Weights of a small autoregressive pixel model.
Data: trained on photos of plants, animals and fungi (iNaturalist), 17.5 epochs.
Rows from block 5, named by matrix and row number. Rows with one number belong to one attention dimension. Each number is 128 + 32 x the weight over its row's rms, rounded and kept within 0 to 255. All counts start at 0. Numbers have three digits each. After the name is the row's rms in percent of the matrix's.
# v: attention query, key and value (stacked) (model.blocks.5.attn.qkv.weight, 384x128, the v third), inputs 0-127
# proj: attention output (model.blocks.5.attn.proj.weight, 128x128, transposed), outputs 0-127
v.35 104:133164104148132140119162084161116090152174090140149097137083179122102139125091105122096186126155135126158130149132088081114155143119105115113105132139113069078132175161123191122131109158139071016165049150157126125142126119131103145133126104152132091117112178122102122146205174098179160134093094179142131127126151189139071154137153105183149161097146037093118116133143133115168088078143
proj.35 110:212201124117136131131136123147139140124053147134092114086167046179212157100109129059120139119157158122155112144148101167114086116124098185117155174133117076157096150131102093120131099195147167075145140122101166142086138148143141151170146170141147184125127072129121157102087130109087099124103148093129148087080133126133193163165101160131107107083117156064097133138113133135122167085119
v.36 091:165176149114173173111113131106170146114153095198125118131123124106123128166159136081134172132132134169118154180105112111141092076088158124122132100085141232082144176147139177117113140104087149169118139164113091146141138196116097109094104118108135123102148150102193141093084134172121140132120151115124116110031104035131136093085068136139121076108164171177120141126146172119116141185143
proj.36 090:075104129121123128171159085122115173127116147154092140089163165141134159080107065131110092129110123189123168099147138112099114146119140085187030080186096121136125142141176121183155120101099097155148083132146133105104159066185140075101113123190123161105187142133077110116166159076133128117196137159087099113138148099147177132132126061131116182152115122211146142134157113131122149109100
v.37 096:128120119154182159140157096116061112120145093188170107200147100091063144144156092086132128130165134137128105096143091084150115079113145118104111141125130194089116180153110094168125124175150113055122202174130152110116148166107200135099149141081073139155112133140133157156093167082142184126115134101057148136103136128083142061149165081144109125130126119157145074125119195150150137095116
proj.37 102:145134119120083105131125144147146158168154212120108168112180118186142178183079078150164129088127162112099095140170185192119107163129147133159130140140090079150151169073104117146163104114106093155124131115131108120142161083157145132174106142089127129121093169083144121172151115148156130200135136151111125057069078090055158093093122153151096111114104141108095207126112108111119076152176
v.38 088:179194110116053129125128125078137136144156163120156078083133151137111123144121136118136129151135128166120137096101079035117167207185175121125111125150084143161131106138097111189129113124117092104134134057151136116128118125167090051098080158114156114092123111119147123101189098149183095128122148152220123140150150094158136120107127102164126105129154156151174178128167118129163119078204
proj.38 089:122107098117175155129172106170146135149097136149058241142158175130170115153145111103149118109114139069092161133146131157104139119138143137142134125104119144107171130125102169093137120168096066071151104117162161126093143209118132098151126089183108089145046123082078128086091180141126124122167153098086105099105175112129132160113111171139121172112179163137069104140170166147138133085069
v.39 104:104163080089074093125129111144125112132113183123151085159164152107126133112169150150156077144100134101146097095138088139108097101160049133082127199114161119079197122097093083194133126125087161127100162144167092128127142107150143132088132238158139112138092085152144136083098131108113075124135132118145146169111141095180176087141124146071101113152117173170147125136166122205096116125172
proj.39 108:171095138127120106115118181122068114174164095097117157174083216130111110194180103121105155104082117142140104170146172158112120147167144160151106147110092108127115121119065152147163106153079138164076174145153122099163111133124143122162102043110111124168133119132109079139146127114118174166130092103128107166139069127101117074106174139110105123128140156153083143117224160085090077175085
v.40 113:131165057167125118128125090183155085138122160160129113110131228130098131119137133133152124115114125133178129128120120101143075109136079131104122242126132089065126118161131188134101118040119137156149034130203126122121128122102114214086148141150110091112111124136108164131096131114126130122141117123132142147092171122196146122174106128069107124091127123133123068139171132162121151172109
proj.40 111:154142164103141101131149105127073162142122081078139120141136142122130178094177123081112172133115087180151121127132112154116095149158129160140167218153154077150108135123114139144095120193100142140157185168129107130132143081143132123121046001160126156104189149142141136082167131152148167124065105078097116159144090139147151090119151138112120114136105134072114167101142097051107159110105
v.41 105:137197081179184142135113071168072090120138034134075113136088126164097120134097147112151133116099119111097112112100177110132075120126175122121158104118150156179079120121111078136154129194147172163128155132147188128108139167124195131144149056138176170128145125112136171121119159125138099113133106105115150109146126124154137085083139054092125100121128157172189192122070173127113147162160
proj.41 103:114125160151123050163156149119185138163110148170157116092143063114100125109087103124164121124087141066144106121133146161059131147162153120131116140183138190180221134171149135106185141121055075090184157126138121105180083084129073126092107125113114112128141147130161133116118123095112132180131131070107077149144139118137046114170132115144126108150142152159079125119081123186112096094123
v.42 104:069103189161109145115122034104126137135149112157125182126128068131127121124127080142100139103178128126138128131177090165117138081053127124165152088131166166126085132145126185135105120137137051255112101109107107111131145149145149150110164108105088138197138143115104143142125083102164141126115165161065163077118146134118108122143149136154108181148119164125097147151183104083138094135090
proj.42 115:112127172113119152155111090102106135146174120134165126149149125161127176121096196113124152104101135120147149134155109086125119114063104119115149079173169126152123100120132096131119103100219137172145111105101092139107125060135087092122154177161156134082191161110136158128164150153131187102142113091182143156045107072161076154134119101127142080160121060158120190128049152191139112163121
v.43 091:139126118071137103105119109127200145143157156135164134147129176113143131141134144139135166154141122089139093122141070074131185135097044120145137194147143122106121165151110001151135101150093053121070099139166100125129120137087159125075134209131167135081098091101153127095193120116159149132086108162122153124153127103201104112140110112130135084119103161173173162137133150122159121103159
proj.43 093:156117143093150184181145130097088078158114135101119198119073149157152136181113122058093137114136168064132123181140159078124112150101166176148075129124170177202089123121083123151097069132125111095143140166082127100151099143162150131226155125125161115123104136066095119122070122118184151141151163100109132103076165092107165115112095130127129134084113116150106168130183155099146126111103
v.44 101:067123193056166126119151108129216095133150141115124125132169255137126134132145156132134151144130125152145160096148119154104126204109129123055101168110116114135160117120102118082195136116122152120116073139156097122121106091188089228129119114116150053086135166101142113118085151155124133130152112127128104145080100112097134111149088147124142111113137099141136172125201148153127109114138
proj.44 108:155183080082096162171094125144108170091124066130127069199086104167100119063150114154101142108127147179136140154099127116101140108165084140146114092129113110145123108134110147148177162204156152131113183104098129120120123081111148078102116095188082148129148070125166119157154114124091101084151149188082127112219093123128159167143144130073098161093122103142119115189102136099147103085097
v.45 107:203124133066176136123130201097063163130138152131159082101135189127135127121174177158108100114114124115147136122122120153125118128227129111111100137114125082130153056131127156068116146112099171148135152137121141099142098132131088148109018110155118170141120143149193103146071090125135144124117117114125134146114112149138178147041136113098140091073190159099129119124130086189128172132156
proj.45 106:068093113165139097173125142172143150115067119110094136111134081058140129137145139154126091134140116150134154135122100135100136137138162107125104137129111155046125124084145159156143161122049120107092190163169105207084108141150154088111167130136130080095150065097107154112136067076166117153176100190108166166106161163086133123104137139140111129101142148140178084110217159099113191126142
v.46 085:130128104061100077115112147134155109090160164126136057173167144113139123100171171149101155129087133101141122124131069183130067114138075136122144177080156157130140117163134144118112143166074147081098139098158138131131150072096118147077117158170102143106174155112129124161053124135119129121151112134117166133054069097177171087122102152057103108171136223181145127130178135131112115152161
proj.46 086:145123140122102186167160143115119114119102069130138131167127159131141108123166069121114085119136147130114098157094202086081099151179148130115045099172089088118107147073089133154184115118060144128070188201131101138120127125105177113090110116141101149185193106128139102123147088103171139125139071156140131195157104110150124140100196114107116139095146098171080143132153163083135142178117
v.47 095:126129153113149107131132167104111154137129169151134089130149143127081147123131140076121149149108162086140195114116130117167160166211139121136077133117084133141155122108121060076101130154129212104088207116048094126141119090105117136114129153116082126130086108139069163078083155175110153124101145111180135235199136139139181098122137101140132097104102188125124118130143136078158113089117
proj.47 106:138094062110158150162109192109113141123166152092104165115131167162132127185134096143164090121085131141078061094093158154155128164084114112156125119095078125101152157150121117132098148135109119101114143107172152187147215169099197137158129134131131094199114156138116161154105058201196116138106153115114144107186124142072099128063131183115123133110093125089096096152168118147130117138089
v.48 096:119127102164166106183138076159067097132094086079117177190064033113125131138119122117148094119144129113135132126110167193109120099150115151142147006111088119116137157053127196159165140184166116105149139155070108094117122140099125095170128095149120163196116136141105109132128114144117138136102121176117124134082136113085102156122163144084140210142117118139150155121136120162116109109120
proj.48 092:166120164167154115057057157108137159114163138130148068090126098114127105072063159123203116137132126112182192126098096176168122093158068150080120136134122115116142106135144139125171122105095111178119109092118163210148043122142099116105152148122085144152132106179147100164108155097117168162136103085186104137097165144104128123167130116146103075164151102120169092136070122179127106151130
v.49 097:117087139081128178136131193150144139132126094133145141061155106123119122142156147170129130114142149077128161114191107168125169188057157131150085142196134070147101065084168119081085136108144124074118113165134167115120102098118114171129065130156114159106145123124187035109095126147122158135136140138164093151174101145095141152113171129129131175181137122073076141124158076138132098064144
proj.49 098:080182116132117106134081126087135131054107100140125111182098135180117053157098156150107173103144079168187077113119068110132150135106161125116128084109126155128138176131128130092110135148149167144113090100113088198145107201155147143151149174150103094059093133157106135125093111103158115116139107212126160154135149148112126195133141170097136141068125179123192069140100173111126147147139
v.50 097:196079120131203146120119110123077153152107097126129119108098193109106144098116126142131112126186147155152111106063149090156153132126102115137114166157144000117114089118129071153120127095140177168143174124068110108106110163051158116137126138156174159117134058164102135124186122106110092128103115066117124152159146093218076177113132113136137113093126136130120134132124134158123107136138
proj.50 100:124103176153161104183140142154132113132136199081125142037110078147135142181145184139128143130127115083109145107164083115190162112116174139146166175140201126161126117110097145092076153145095130109169101117127159180183114109162098106160146077085184099149131129060070118104110160085186165179079131137111135114080090082090121131146106118167138122158102101132162092117149149118108117129087
v.51 090:061154204145099171112125102171101110144122118181147175101107100121090137114121102101119182119159119135128136118137110140143094138093205114128112096092137199106120132176127212088101123133109092140178115180156155121135161173124121165135097104100081087158104162126129168094140112100164175120157149176201150068106154149111136086144117123098092141085080070156103103151168108070136071127103
proj.51 093:106175103096117114104108120113153199153113110114156111156175172175109171128084174088134106097068128169087136090135131134089102135095073124161066108171124131106119103176113124139106146136134138128177083107135110076103159044148131180065158162206153178068178157150115160093144122176148111066122121126146134172129050134140111177138162135104125103146146175148099138127101138157098142103134
v.52 102:116109201171186144151126123085161125116086143162100129125209114092149136133132102106145089120108130136118104141140150154134124074188178125130085141140155140136110155162122145103127136115140155103113187152122093129135121116209088175121162142064084106180108145125152137125140132085109163130106078106019122180061134154106169140103155118150167136050154082115135066122105136145142150089067
proj.52 118:141166063117072078110134086165128142160175138104128139151142086136131128126143091167164163139117128160128111146126153145155098131116132112178138093092088101079063130101144122160133111088146134137128110099109121132153159065090166132123156118120155120087091079144208144200173078137109132203145163137161185063085131131155195035089088151145127117118121127087160151123126056129135110134164
v.53 100:108093148140095141128146098085170105113108126094089113218105099140142117096110143140162150119139130135093150095074127112135111089039176119133169116138168156155059135129131116153149134113134119119126123101105129108143131135134154118109184109110163108081205142127064111134194103116127080120159142082125111106141065116166134131119141172192125201210172145177109152144143084084132066084178
proj.53 104:130147131114095132153109114148132142167169163179136108115101142171103132174123135155128130123126145105066149110131146067153103067121182120122108068095201114167153121147119131080161124096178126166166066073062157152105138147131111124078098158126122137167134086073120102148134192110106179124112084085130101093141104050157116187152134103145152136175201113160073137158068169161132112127104
v.54 113:114121089135108202130123129204109093137102031100101157072104086125098126120075113133140136107163147173092066104075132104144155088048183123132117155178165061127114100113135093115149145098151166172188125153211185138129134172103156137147131139102135156133131140134151130164200129134178099124137151086130127047159149120161123107123129109118132124112128108147111132127133137093128162151068
proj.54 110:123132141155124065086136135088129160116176158145172140112117082155127089127132144131111175116119104140140119091165109143130203135133146104156116187137181142172103130162107193072120167119124103147192072146124091099147164101142063182110137125119206134036143169128142152075128163112128108106037100144093095124085091148149131171163123135108121155109167181156119148095115096137085133079153
v.55 101:139049137131184121115138105111119155125145098085100157096108217143164137096089082120070175144168106170176165122103153121120135176154171142079108140069101121125124157151115062098186122145155098119191142156116137139114141125093069141129084088181089066134142115106114139106148131140146199125124065162132125092122095161077096117157097115177124122112135095148162177129078173109136159173132
proj.55 098:131160168119192167141133105213146140131054154108161123092184100144083155118131139140106067123145185106146122113113148070103117084151089127097130192136096111116155108168141131127126127176135152033104165134099190119142106084133148112117199147166168166169123104107112134160165133146138064114129163150141131108115130103065138139116121140145132137081072039131142137138110137117147158058100
v.56 103:082052181106029152112147209115151184132118174113164151080095090138121128135132126180079113132145158096088106158186082152129174119114119133199111081164119074175179152117132106141100139144140082144137152099104108148134127087173112062167152131090081170123122092131141127172163113118162087140122118139179109137156140109113131140130106126067132105120107188108116116120161105182139087098130
proj.56 103:125143104131115129086095117111132055119187073142131129190161117130173058116137136157155148131115089116101114139129140082169181110057081125129094118102145150117079139101087124154075128113149115147090166148180108110073160210090113168145120163108162106110071194143122103074062107163141109119109138183160137181108143176155103145185141127096142160098118151166139111124122140118133074187120
v.57 096:130113152085194156135128116179112074133059126131139142121111195127129132143113172118164121120149107112113125119125179147120085136105162153108121143134104136154102162115148152140162135072169093045186104180167146126117119173151060135133117092152113084089171137102176097104128111129052138128146115105157087172055095104119127177151105137101136143053146066121142109104152085207118079095148
proj.57 102:093193113132137078099107112168161149151113106085123073139139122136101118102113110129172123109115122173136205085076090129121098055151079170151136145096139131094111157145139156088155135188099125142158103067081152129157049107178155124124100097165068174097111090153092078164118149075131091140132123156107120138169134112174190146173111097125132128104133181152193074136124148077152100109135
v.58 085:092158141135132095141134117210091101093133070128110152137076052105160133143104116153139186133137118096123197150036127117136107077134136131139142067071122240135115174135118100124148136166083117096129150185177126120129178138081138112107107149105090153178140152112121155116105117119098175121125212174137143098084136137075128121137143133159102129147089104100141116125098166131114150130191
proj.58 088:149125156071127111073141203094103136143190176118115149114221188098091149150077102123156080115095128139116133090139129159083104197113084110125077105122073153143135172152170168183170126120131098137121085137130152132138133112050188118103149203131145140112135124073146155147103150120085043112125142087132063121124150136127140138123173131137128122100120174149113141134155100117118170141172
v.59 095:100127111135180180145131129134207118116116138141121071086131142127141115116079149086199164141087140123091139140144159077135107138109162127093132183171141159126111146126145081115091111104138125159100094154195154125134091122202136183057086173099181077042118132100177107062198142200121119128111099123113091143170092146147163124095111101167128138150133155126142164128121130088148155140164
proj.59 099:101131120104117071142105120113096153156131101131131166075096198136117111179112088139084152143118093179187113128163132138106083109151192125141104144092110203190092162201173104104121107166155109106187098080095097127156138132178101118130135098170098103098101151146144113110105142131122138130163130093105132031181157139159115119112078152123108185107159176138118148125112132124146120030104
v.60 103:160115070144073111104118106180062141116174140098175083176122096140079120128143165126124089123107135068117150156141146137122088129109117146144146125101114133089138111061151167187071139091140153147103158087107166127119132109096174077122107134148106200135135132148099131167082148106074044124147186115143148206167194116089157168135160141111073153135109165094088113125129104173127094087137
proj.60 109:096083123153182084142110225115112108134164122181104109088158155078167148159144132130177158130103100166126136116137118221148119157098116133103203078113111106115191169109128089095100133147119127153119150121174107142138126203171112129168069102075084082168139171125083115105101151135124157125098090154144116172127087107144069125123163106144092054130127129102135136131137148078140106178152
v.61 101:174152076121135128106137145106126113126083152236147082132126107117129137114156134093139139143109115199131128133129074053149089170094094123115160147140130131119133161171132164188127125062070134155103160113110107088130149163128239147063137121117169075093162197122106139107087115125100086120136138093091130178060120058140121139145110128153138094115165111143124093127108152129120138165170
proj.61 103:092129110082086158186142094168102125146164169086106135079152158143140196160152081113108094147135118108113134135162125167116151138168196129150110154154144065142085170107119120160126115116084091142154086100147159113110135115186103052165047101068115117120141106077097080160174172105142125144179138177070131084155061102141132094072096109168130137176106157117121127127145131123148139132082
v.62 097:134071101137132162142124117141116124115098111061091121116113117140124118126056143147174146144105124096112132137136152118123116161099164153128134190153153115125076124107135023151125123118184129133174123139170177137126122146139078089131101101118149116014153132140172097097232134123106081121194093098150132068185123127138154128130123102109098146163120080185178140129101130138117089075176
proj.62 098:107178159119176071090120140160144147147105114126150167100075179119108116226085123106081156130110133106102086127122161101113143073142141141112125126118103229164161085176104122098114123138153135102200107095082154123163097167192083178106142084151156085180089134130106088134078191086145119116096139123127153120120136121156112129167138116160135143112191173147125119113115156124133104052138
v.63 101:080076117184089112117122071117178122116146143104118120167151099156094124127104119143121098121128143102142121154193095154125114149050103141145132208151161126119093109091159186164100127081158097131115148099168155118118143095165164183098150107141106134099155171114094099187096144116093079131123129117054162174178136185085176151145121123124108175183137114107069051129131107123130099059124
proj.63 106:132167092106111111151121132138099109106180087175148094170148153167140129171146131130133197128147092162167088174131140157126124142106132125099192100103130091156151163118109104112116105146193170137152139097082093135149156169160119085118058133060108077171124121127174134190130126156108176095068076150166189127099124100153104125155077107114126078126106125078121189131065117100149085189168
v.64 110:102148096110169087144155135139130096120138163188166164171144164127109114123176142150118124149137130201111160074096091096127081134195112105090116119108109169069104109116115102117106123095155102139080080166187087134125155147123072087125177132151106180108114116123161139083120142159097142111117138062114116198145096102186094137135113161150135110180107113129079145142191147084132172218070
proj.64 110:112105106071156132106117110151154147132131053126094197159125118107145175118149134146163128128139076095139156138092107131118131169086171118064091158141154161120165102168140081199097119103088128062117137137138081084049124169079127159139083116161130118183147164125168115082158150189170129137072126111156118146118142112167168158126155136071156200124121086160124096134103094074136174097100
v.65 105:179017166100195136143103123131109120144166136090088115136102054103114131129075140160125092153126155133121081089071155130170168143090136126120145144100101085096115144107095113128122117066202097115220173119178104143138136093149179119144141127158077127150137137131155140174160144159133067120111111124119123070170135170122139149152123102111139143218147137115144080112139107128115166139078
proj.65 108:169180149086055124129176164133150151119139103119132042126147137127155173170097172167151079156145161096185127172077167142129141087080120129130133149141078085085128087141109140130159123139150103093162143164108081085206150145061099118133125179054173143149153080128145135154092077152134134138126149121161127142142089153141075142152121169111113167093107165127118161105129127119100114039138
v.66 103:171200114100150122097097153124232187080115158113127103157081163146124143129062186104104145109151093148128118109153090158098041163131092156176059137112134118135200154142149131089092161134116164136103165182093131114106117154087126108151079132143114078150145149125121123142156108139139129117116151119134125138077110128135081125119160104098127107185071114132154208106129109082161131068160
proj.66 097:101048101158178140162088183093046105064178155138173140139101155144155156150111120053167129104194112165092142138084089135091126138124140175157140134157133087101102155117113147101132154119080131190117087118132098165197106107139145075095159124138124141156110095091163176142115136120122147117092080152070107102145134184100164154143186121136149132123171098113107115093107063106166131140157
v.67 084:105135095150049174136130136097160141164098132183168133155159140138133141086112125097133185095159080136135115157130070092131102156095070131147126122104176116136175096188129099096171117062049213134160102080142126121125139110095144148129122128117179058173076140126081136071106136103095105118176132111119118149134076203137153164102147073160111119095145130135151171145121137124126153186114
proj.67 083:114110159102173100112120064178136136160139153115139174118139125108088197107103137079079130112069124176109138076140118124156145080163171153170177164062127116136061146109126108108125114103086166071058088134141143133095146118103160101167125120106110150148138127106133070068103136181136127176146133174057102152151133193132118154102130128174125103165178139108090103135126133138056157160072
v.68 103:158185148129187046171107070130150139161077097118097146115100116097136138137076086112138082176173159126140160110074150139164093163156151102109138132139081112120195134149102088140168127194173157171107124166059155131136124141120068128109131136103110107060066141117087124096194152146180122119111085123095108161036127106184109135141123094140170117129138137123138102151087135102116136141125
proj.68 101:113072120151126162097163168086084126138197159123105103136203089169179127092093122136144157150175077147159100135106185102160127126094148090131140154119130141175151130101071132150129134131129141180091132068111082109164101131142162103088102137124061170169099121134154124124148120132108103179105092127156090101098129111095194140178190103133167084155130056149113109145159049146140097115184
v.69 103:172151097128202194132150131137072149151115097178161153103149061106150117125125117093152125134099139154079114140124107113136166095091144114133151116158112063147120099243116106132118120122076124164115200123105108136135129175128198139136099060091127110132123118119091146168131129130122190131085133128053110171188109171155065108117124104182140100110086143129109178143158158087129148121085
proj.69 110:108099164175145128150145140176063128144160117189148145197119169147164105191150188149100129130147185141125103121159153154156101090152144095124125193075063099092040176160124141079130098164134133083115154108125106123062108115139125054128082123108207156151119178141136115152070155085108156132133127134135126083105117158147121111086102115185133155081148124160139113117118081140122119116162
v.70 098:183142109088190107151097108156126094152110134078123084101058098138104130117157147076158134116128136084128144109054133124105195142083136132074181130112068137112116184095150146142190152058185172100175122114148131106127118143172122117125139139172171107116170167115121144131141121130122089135144204119157080172156122155127115137089154134144074155117088157120098163133158100137125075040166
proj.70 088:135143113185114117086133131116087159150070106123081116155165126186196092149166160088132134088100183102149168135125137117181160124111090117137088122091132146134150155192137148076184154112167087162131143109139143117194106156078115121163123126084131125133139063183129091140129114100203100119095115082102101144161148096111139149158125136069098106109170166047154087147121111120184081078164
v.71 089:094088163142124093108101073115093153117145116174118110170144139162084147168102127108112171097132145144122189145196144122127168169188108077136143116117105109161064119140121071098082082175106220178070099152145105113132139144141162122146134126130170124097080124141106142122122102157131195135115143093107163193166184053151125121134151120142141092182114148167125110118114174061177152107108
proj.71 076:098129129079143160160158173160125099138166094176072122152103111125100166179106112101072109082151089167120136094085149108099155123104119060137119163151127160153121174103128170155137072137146099115142147166147145193185148119155133162120115128165142119174116164079137118078215153145110120125132112147154149147106151145176103160132107206077182179131166120177130126088144060100153160190098
v.72 099:097138120134098118128128075165117095129185126132136137112160168126112119140107194134145091130130138123112099174182178154154129114054138101127156133098092058123108061151141181102140136121112107092094147171086124134149126141127151163170150129105101195122106090138088155153138167102119189139081117089102112190145153219219128111119086149100117080081134174159129160132165106158107145141052
proj.72 099:120126158149166104129184114117116130176109088135173059114099114140168099144168167128122087136130177109086108124134167164111123172142126107106077132052173130177077116106124096102052127138111087150203180121142152140119137106140140132174102110134183092119088188163120170088154108136104207100157108215157110113103116102195107150137085100146109164152124087117151121127151102144072112129152
v.73 108:240159150083171080133112152154205155182070121123106098115125094086149115126093117119121104168145130129137073126102061105141179123094067128142121114096143100170172132133123136166151099154091124071183103139136167122093098088092110155125119148139131103115117127100143130147161139166181131125118035187146137083132132158192160162130101163105137126047151088116121124153097150132099117141131
proj.73 101:122104164167096167102046173079131091140145143118119102083130115138132139082108148102108157190177144173092190149129143114183093136146176132147142135138173087162122126131117117122151088138149173145108136152076144107188097114110153117124130136134084197170098140157156119129053040099120092121119109114081160144143121123094135101182080070170096105126068119101090153180097084134099114099164
v.74 095:141056052118089086194130076173142081142140182148118117098159192132089130121172143123121093134077123078152096172124090200114129103108123118145172160121126108120110152113141102121135151053100171078130136162167174117133133129106080117156144210187145182175115124102117140118078129147090124128097132170161125112137081138145175169133127115153110163129155138095121168105166084149095113076092
proj.74 096:126151144161152112012141131089132150150114069172085124115127120137175125099099121082107110141087148116123176192124126096139146175121150140148118160146153154085138117125137155116126125045148120160180138139123156104090188118084127153186170150134154083128188089170136109130112046125140142128123075178128110110164198065110081156141117122126096091158100131086137168084170112108124108147081
v.75 111:151198147122118072167144115132176092103131120116163115108123124140114146114119156111146146114088140082112178120126142148101084210151104130123134122116099131096136166072139115158098134199139119058124122148163113129090115133190110115144175147149166178113133180115127096114084127156096034123181158146114136137216152126071166179107183109123141132185113146145120099109066078103112107063161
proj.75 110:155122120165171146052001131134155076115123159152098083104193097129162153178098106150145132107139132120125126173073128093115121128059109145139112091132103162188178122119133112127139131094112095195145148169103072117113153132092100141152149149107091132179118072143124144140186154168140111121144116150155142142149092150105087135126161198089154122120143125059157151086090105114180092108136
v.76 121:041200102137133168134130168123161078102197108183193156129160081092109117168126134106139120127065153118104134134126141084154108161119152106145119107172112131091184119154134138094116153138121150089172148170215083168123128076139158175186117117095090156121070133116129140133101162152148111129126189144067094214101153110159124111164130089114155088125134088095130093094117149139136152128111
proj.76 114:173098209140139054171097072208151149109133133102102144132156109097171095114135089160145130126135152139141121150139126131135142170083126114147123195120103123131081121159107067096082149110121110097098160174103094097117176143083116088110103083122100155118137156076150193084129152155121181171146167142142092135109130159198108168072140200145131141110065112127146152081138096165096121104087
v.77 094:057063172157032127130118118105111103131202158120082143123126130155143123117092127154109119111226110106167150087151134079167135156134136149156088137071119163139131124022135071131137136120182103141131138162090150160127151082098119127185161164116094163121145121135120159141169114101136099121099117135169150139134081139104137107134099139183086123175164110185087130103109064148170123118105
proj.77 091:185192117084132108155140127077152153128173119106190098117128114106079102128065111128199056085130126126166109116108130155163147205089122152139125105089168152160154101101133157148117149146158089113178061094116129077166169128154104133113111182120145063093134102106070123131173115171089109158137098171129099146112127116195119124151111152064136104140127141153087149113157179143109184151085
v.78 102:053107185136060139121126109124065095146163115148121151147129130110154135129108146158103174136148112133152125156145139100155146186063070143101120087093116167087174124073139100148130117094146078184145100083124125139133142085120088092083165156161118157137078125161110132076163109072132118139107100128156129080111094201227162115149106183173132125110090129124103115181133074096123101174120
proj.78 094:144197085053128112144146085108164117142116120094151103145141080147107142109049109094100094132100139177124128125129110151141096117117118148098121139084161141165144092115139118142067116113098131100129142059170144084141137124137154165104110187119107113084163116198055113108165132173139146140142181131167125199097097136188129122169128068088134150145120106115088108213163182130083185107105
v.79 094:125185153069164087129105078137137102158121114141143083169131125138079122153128130103176119140098142149066097125131206185161183113125111103036180079130052128188131101129162197115164112107093151107108099113148093122127093136165157141125109135150152172088093106099105161097136103120185148139096144148077121200152180123155127146100136139147144095105136130144089186144127146061119128102153
proj.79 089:089114131167182132122128166145079100180106117174073117141161083202129148136119114144079153136113173102122158097076136115175129177131118100064065149078150108146123163193169089098145091118101082151120220153161144136200103138115158141167101102136125150135100170149141134070160153090150153091099156124142130127138176103132143185120094152105136161134169072139137103134107055128151104122145
v.80 101:052112196169118148127117099128113068128144079111101159155099086141101165111069162157136141157118192123104142162049100170160119151097119103185150150162139113127047164144093072171121139172111144145087140085108118115115150132112134131153181113123147209129142146156092145146145119129132120130103118084126131136064150086171141190105101113112162062136134171073128128120119134145125169110050
proj.80 093:179177101063106119138115122167164089138142154156101083134149111117124133162077147132140108168106064144133121107153089169108164122054100086149088133107138142110091124097062151113104135149129118144207164167158205155162166113144122149121081183127148078141154081111158143097125175152094141128089119156224079160092139133177132172171105160179120138138138109122117100112194096129122163129139
v.81 105:147174128157107101132116121116135107125148030123065213069130088132144129146073082126133102109146140125121168139089163148122134102211143113102147165104108063147091137111111124133097091164128057137160118139116102161139161134109139171156190164130131058128102133133115126183184118110134144134071110175141108171082140199135139122128156119149126142108087151072136056153059146149130105112132
proj.81 107:181113169125080182139163159109200144167149212075112057143110115141146116128162117149123152092161123184182064167133164124109089153152099105105173056092113104151094193105115108062096098120114180185145117160087179074132159095120129116133140190169122173120118145112168105128145124137072151149101109104144101092119114099149142096148117147112150098137115131110169135150098149185120116128108
v.82 114:058162165130141172116125174104108152121203132151118180143142096130146119134064156147105065128117096105104142178176162093124162135087158141116153085124080139163155154088123078140141119129145137200061139169067135134115123113101102171204138130068099178069125104141094133153174089101130195139155097150174105162204104148091121112147114135169129122147121141143124121126102112083109118075154
proj.82 115:180144072106135098169097094137071104145199124116150108172150101080090106160106123130110082113183128169115087158081116220172135199129134130102117151079154166150105141135136159114043106082150102155103117101111162134153112099149139151115112169133177120058127145178072152164141125149051089126190102109162102129134141121141101088112106137086157151102130110144151115135164103158122161147167
v.83 112:070120119102118161096137153090066108125152114141175175162085088157141135129157140169105168159147134139134119155150087127118088097079108135170078108151189165122110162139150162138125139172134083206048089110120112116100144128079171107153114089133119179071138158151159077124138105127131173127159086109122134033078090110150123158126106141112125078108118121116150147108182107185110179200124
proj.83 110:136161049085098085154062122164118080111109111055186167170070170086094137142156103102143089182114083157121137109198085136088093127095165130113122109146152114104115129141139140179090142161109138100112142097157141149124106107187099159135125142140135080092139140125102131171141169161152113122131169121135136118103124155156167156170127074178098122148119127169144088119178173083074224132116
v.84 098:146118091144149143121126073135103161086141148155138083128108128159094121181137104140142134080082130175145128135176171177123211149168117127131131102167130119145100083128185132058070087072116176160082106172132083110169130172112145147120057137117144085154087116111128106148112087147144154153078172111061164153226168120104122140114168148163109156147130099137114178104155147123137153078159
proj.84 087:073084128134168148135233186155053135101121115179091189175094113133102117118120124119078157100128145190145135112097105095118156156149144113124141102175104116117167153146201158107149064157144123137146149138162102195133163133136116085152123134145182125128149198121082139083159146092132158115115134090090194110124155115150104139089092175116132148095155114138184094067104085100121149152133
v.85 088:069080158150185152134101178094101103113149165120132164228143096127131111163157153125132092136084100126122098162141153126158122100159174105098127077162074169138118167127142200089162132033134180101189167056182115133152134118139091128139114120166094123126090101112096069129127144154132131131133072102126117174124060162133144113143159096110187107140138138116117127113156167146140163179146
proj.85 091:123128110122061089151203055206162134112122108152052127125146100104110114089125097127071103150116151096174149156116143183117136127102174123123075218103096154085086148181162056122114139087109104105099116161094164108176111144084116154128141087091122072093144122105167182121104097152130155137166162084139117137141154164154115163109130167121163174112108152169076126110143139151110141121146
v.86 119:082066161224134114114117112115112142103164059093075097141130138154119139108119106131138164125113128090130120143128161169162131104108138122152138148143173169132088061172137163115096136117112100099169163075078155094147127088193153143109091146148148162172139107130151128133141124153180101124152143154105129089034122103104152112164139157138109247090185134133170055116146153148118142120114
proj.86 110:151158136116091142168190075131163174103085189146139117055131126120124170118142122169090151158102140101141128071129171128162116106127071121113140106174085142129134114055154146123171147180159115107174120133135163195145153104191141094082165111120123096059136114103158078133160118079065195126150139125168117140111123084148139128137164139127074087120143173115105160141191185158099136105090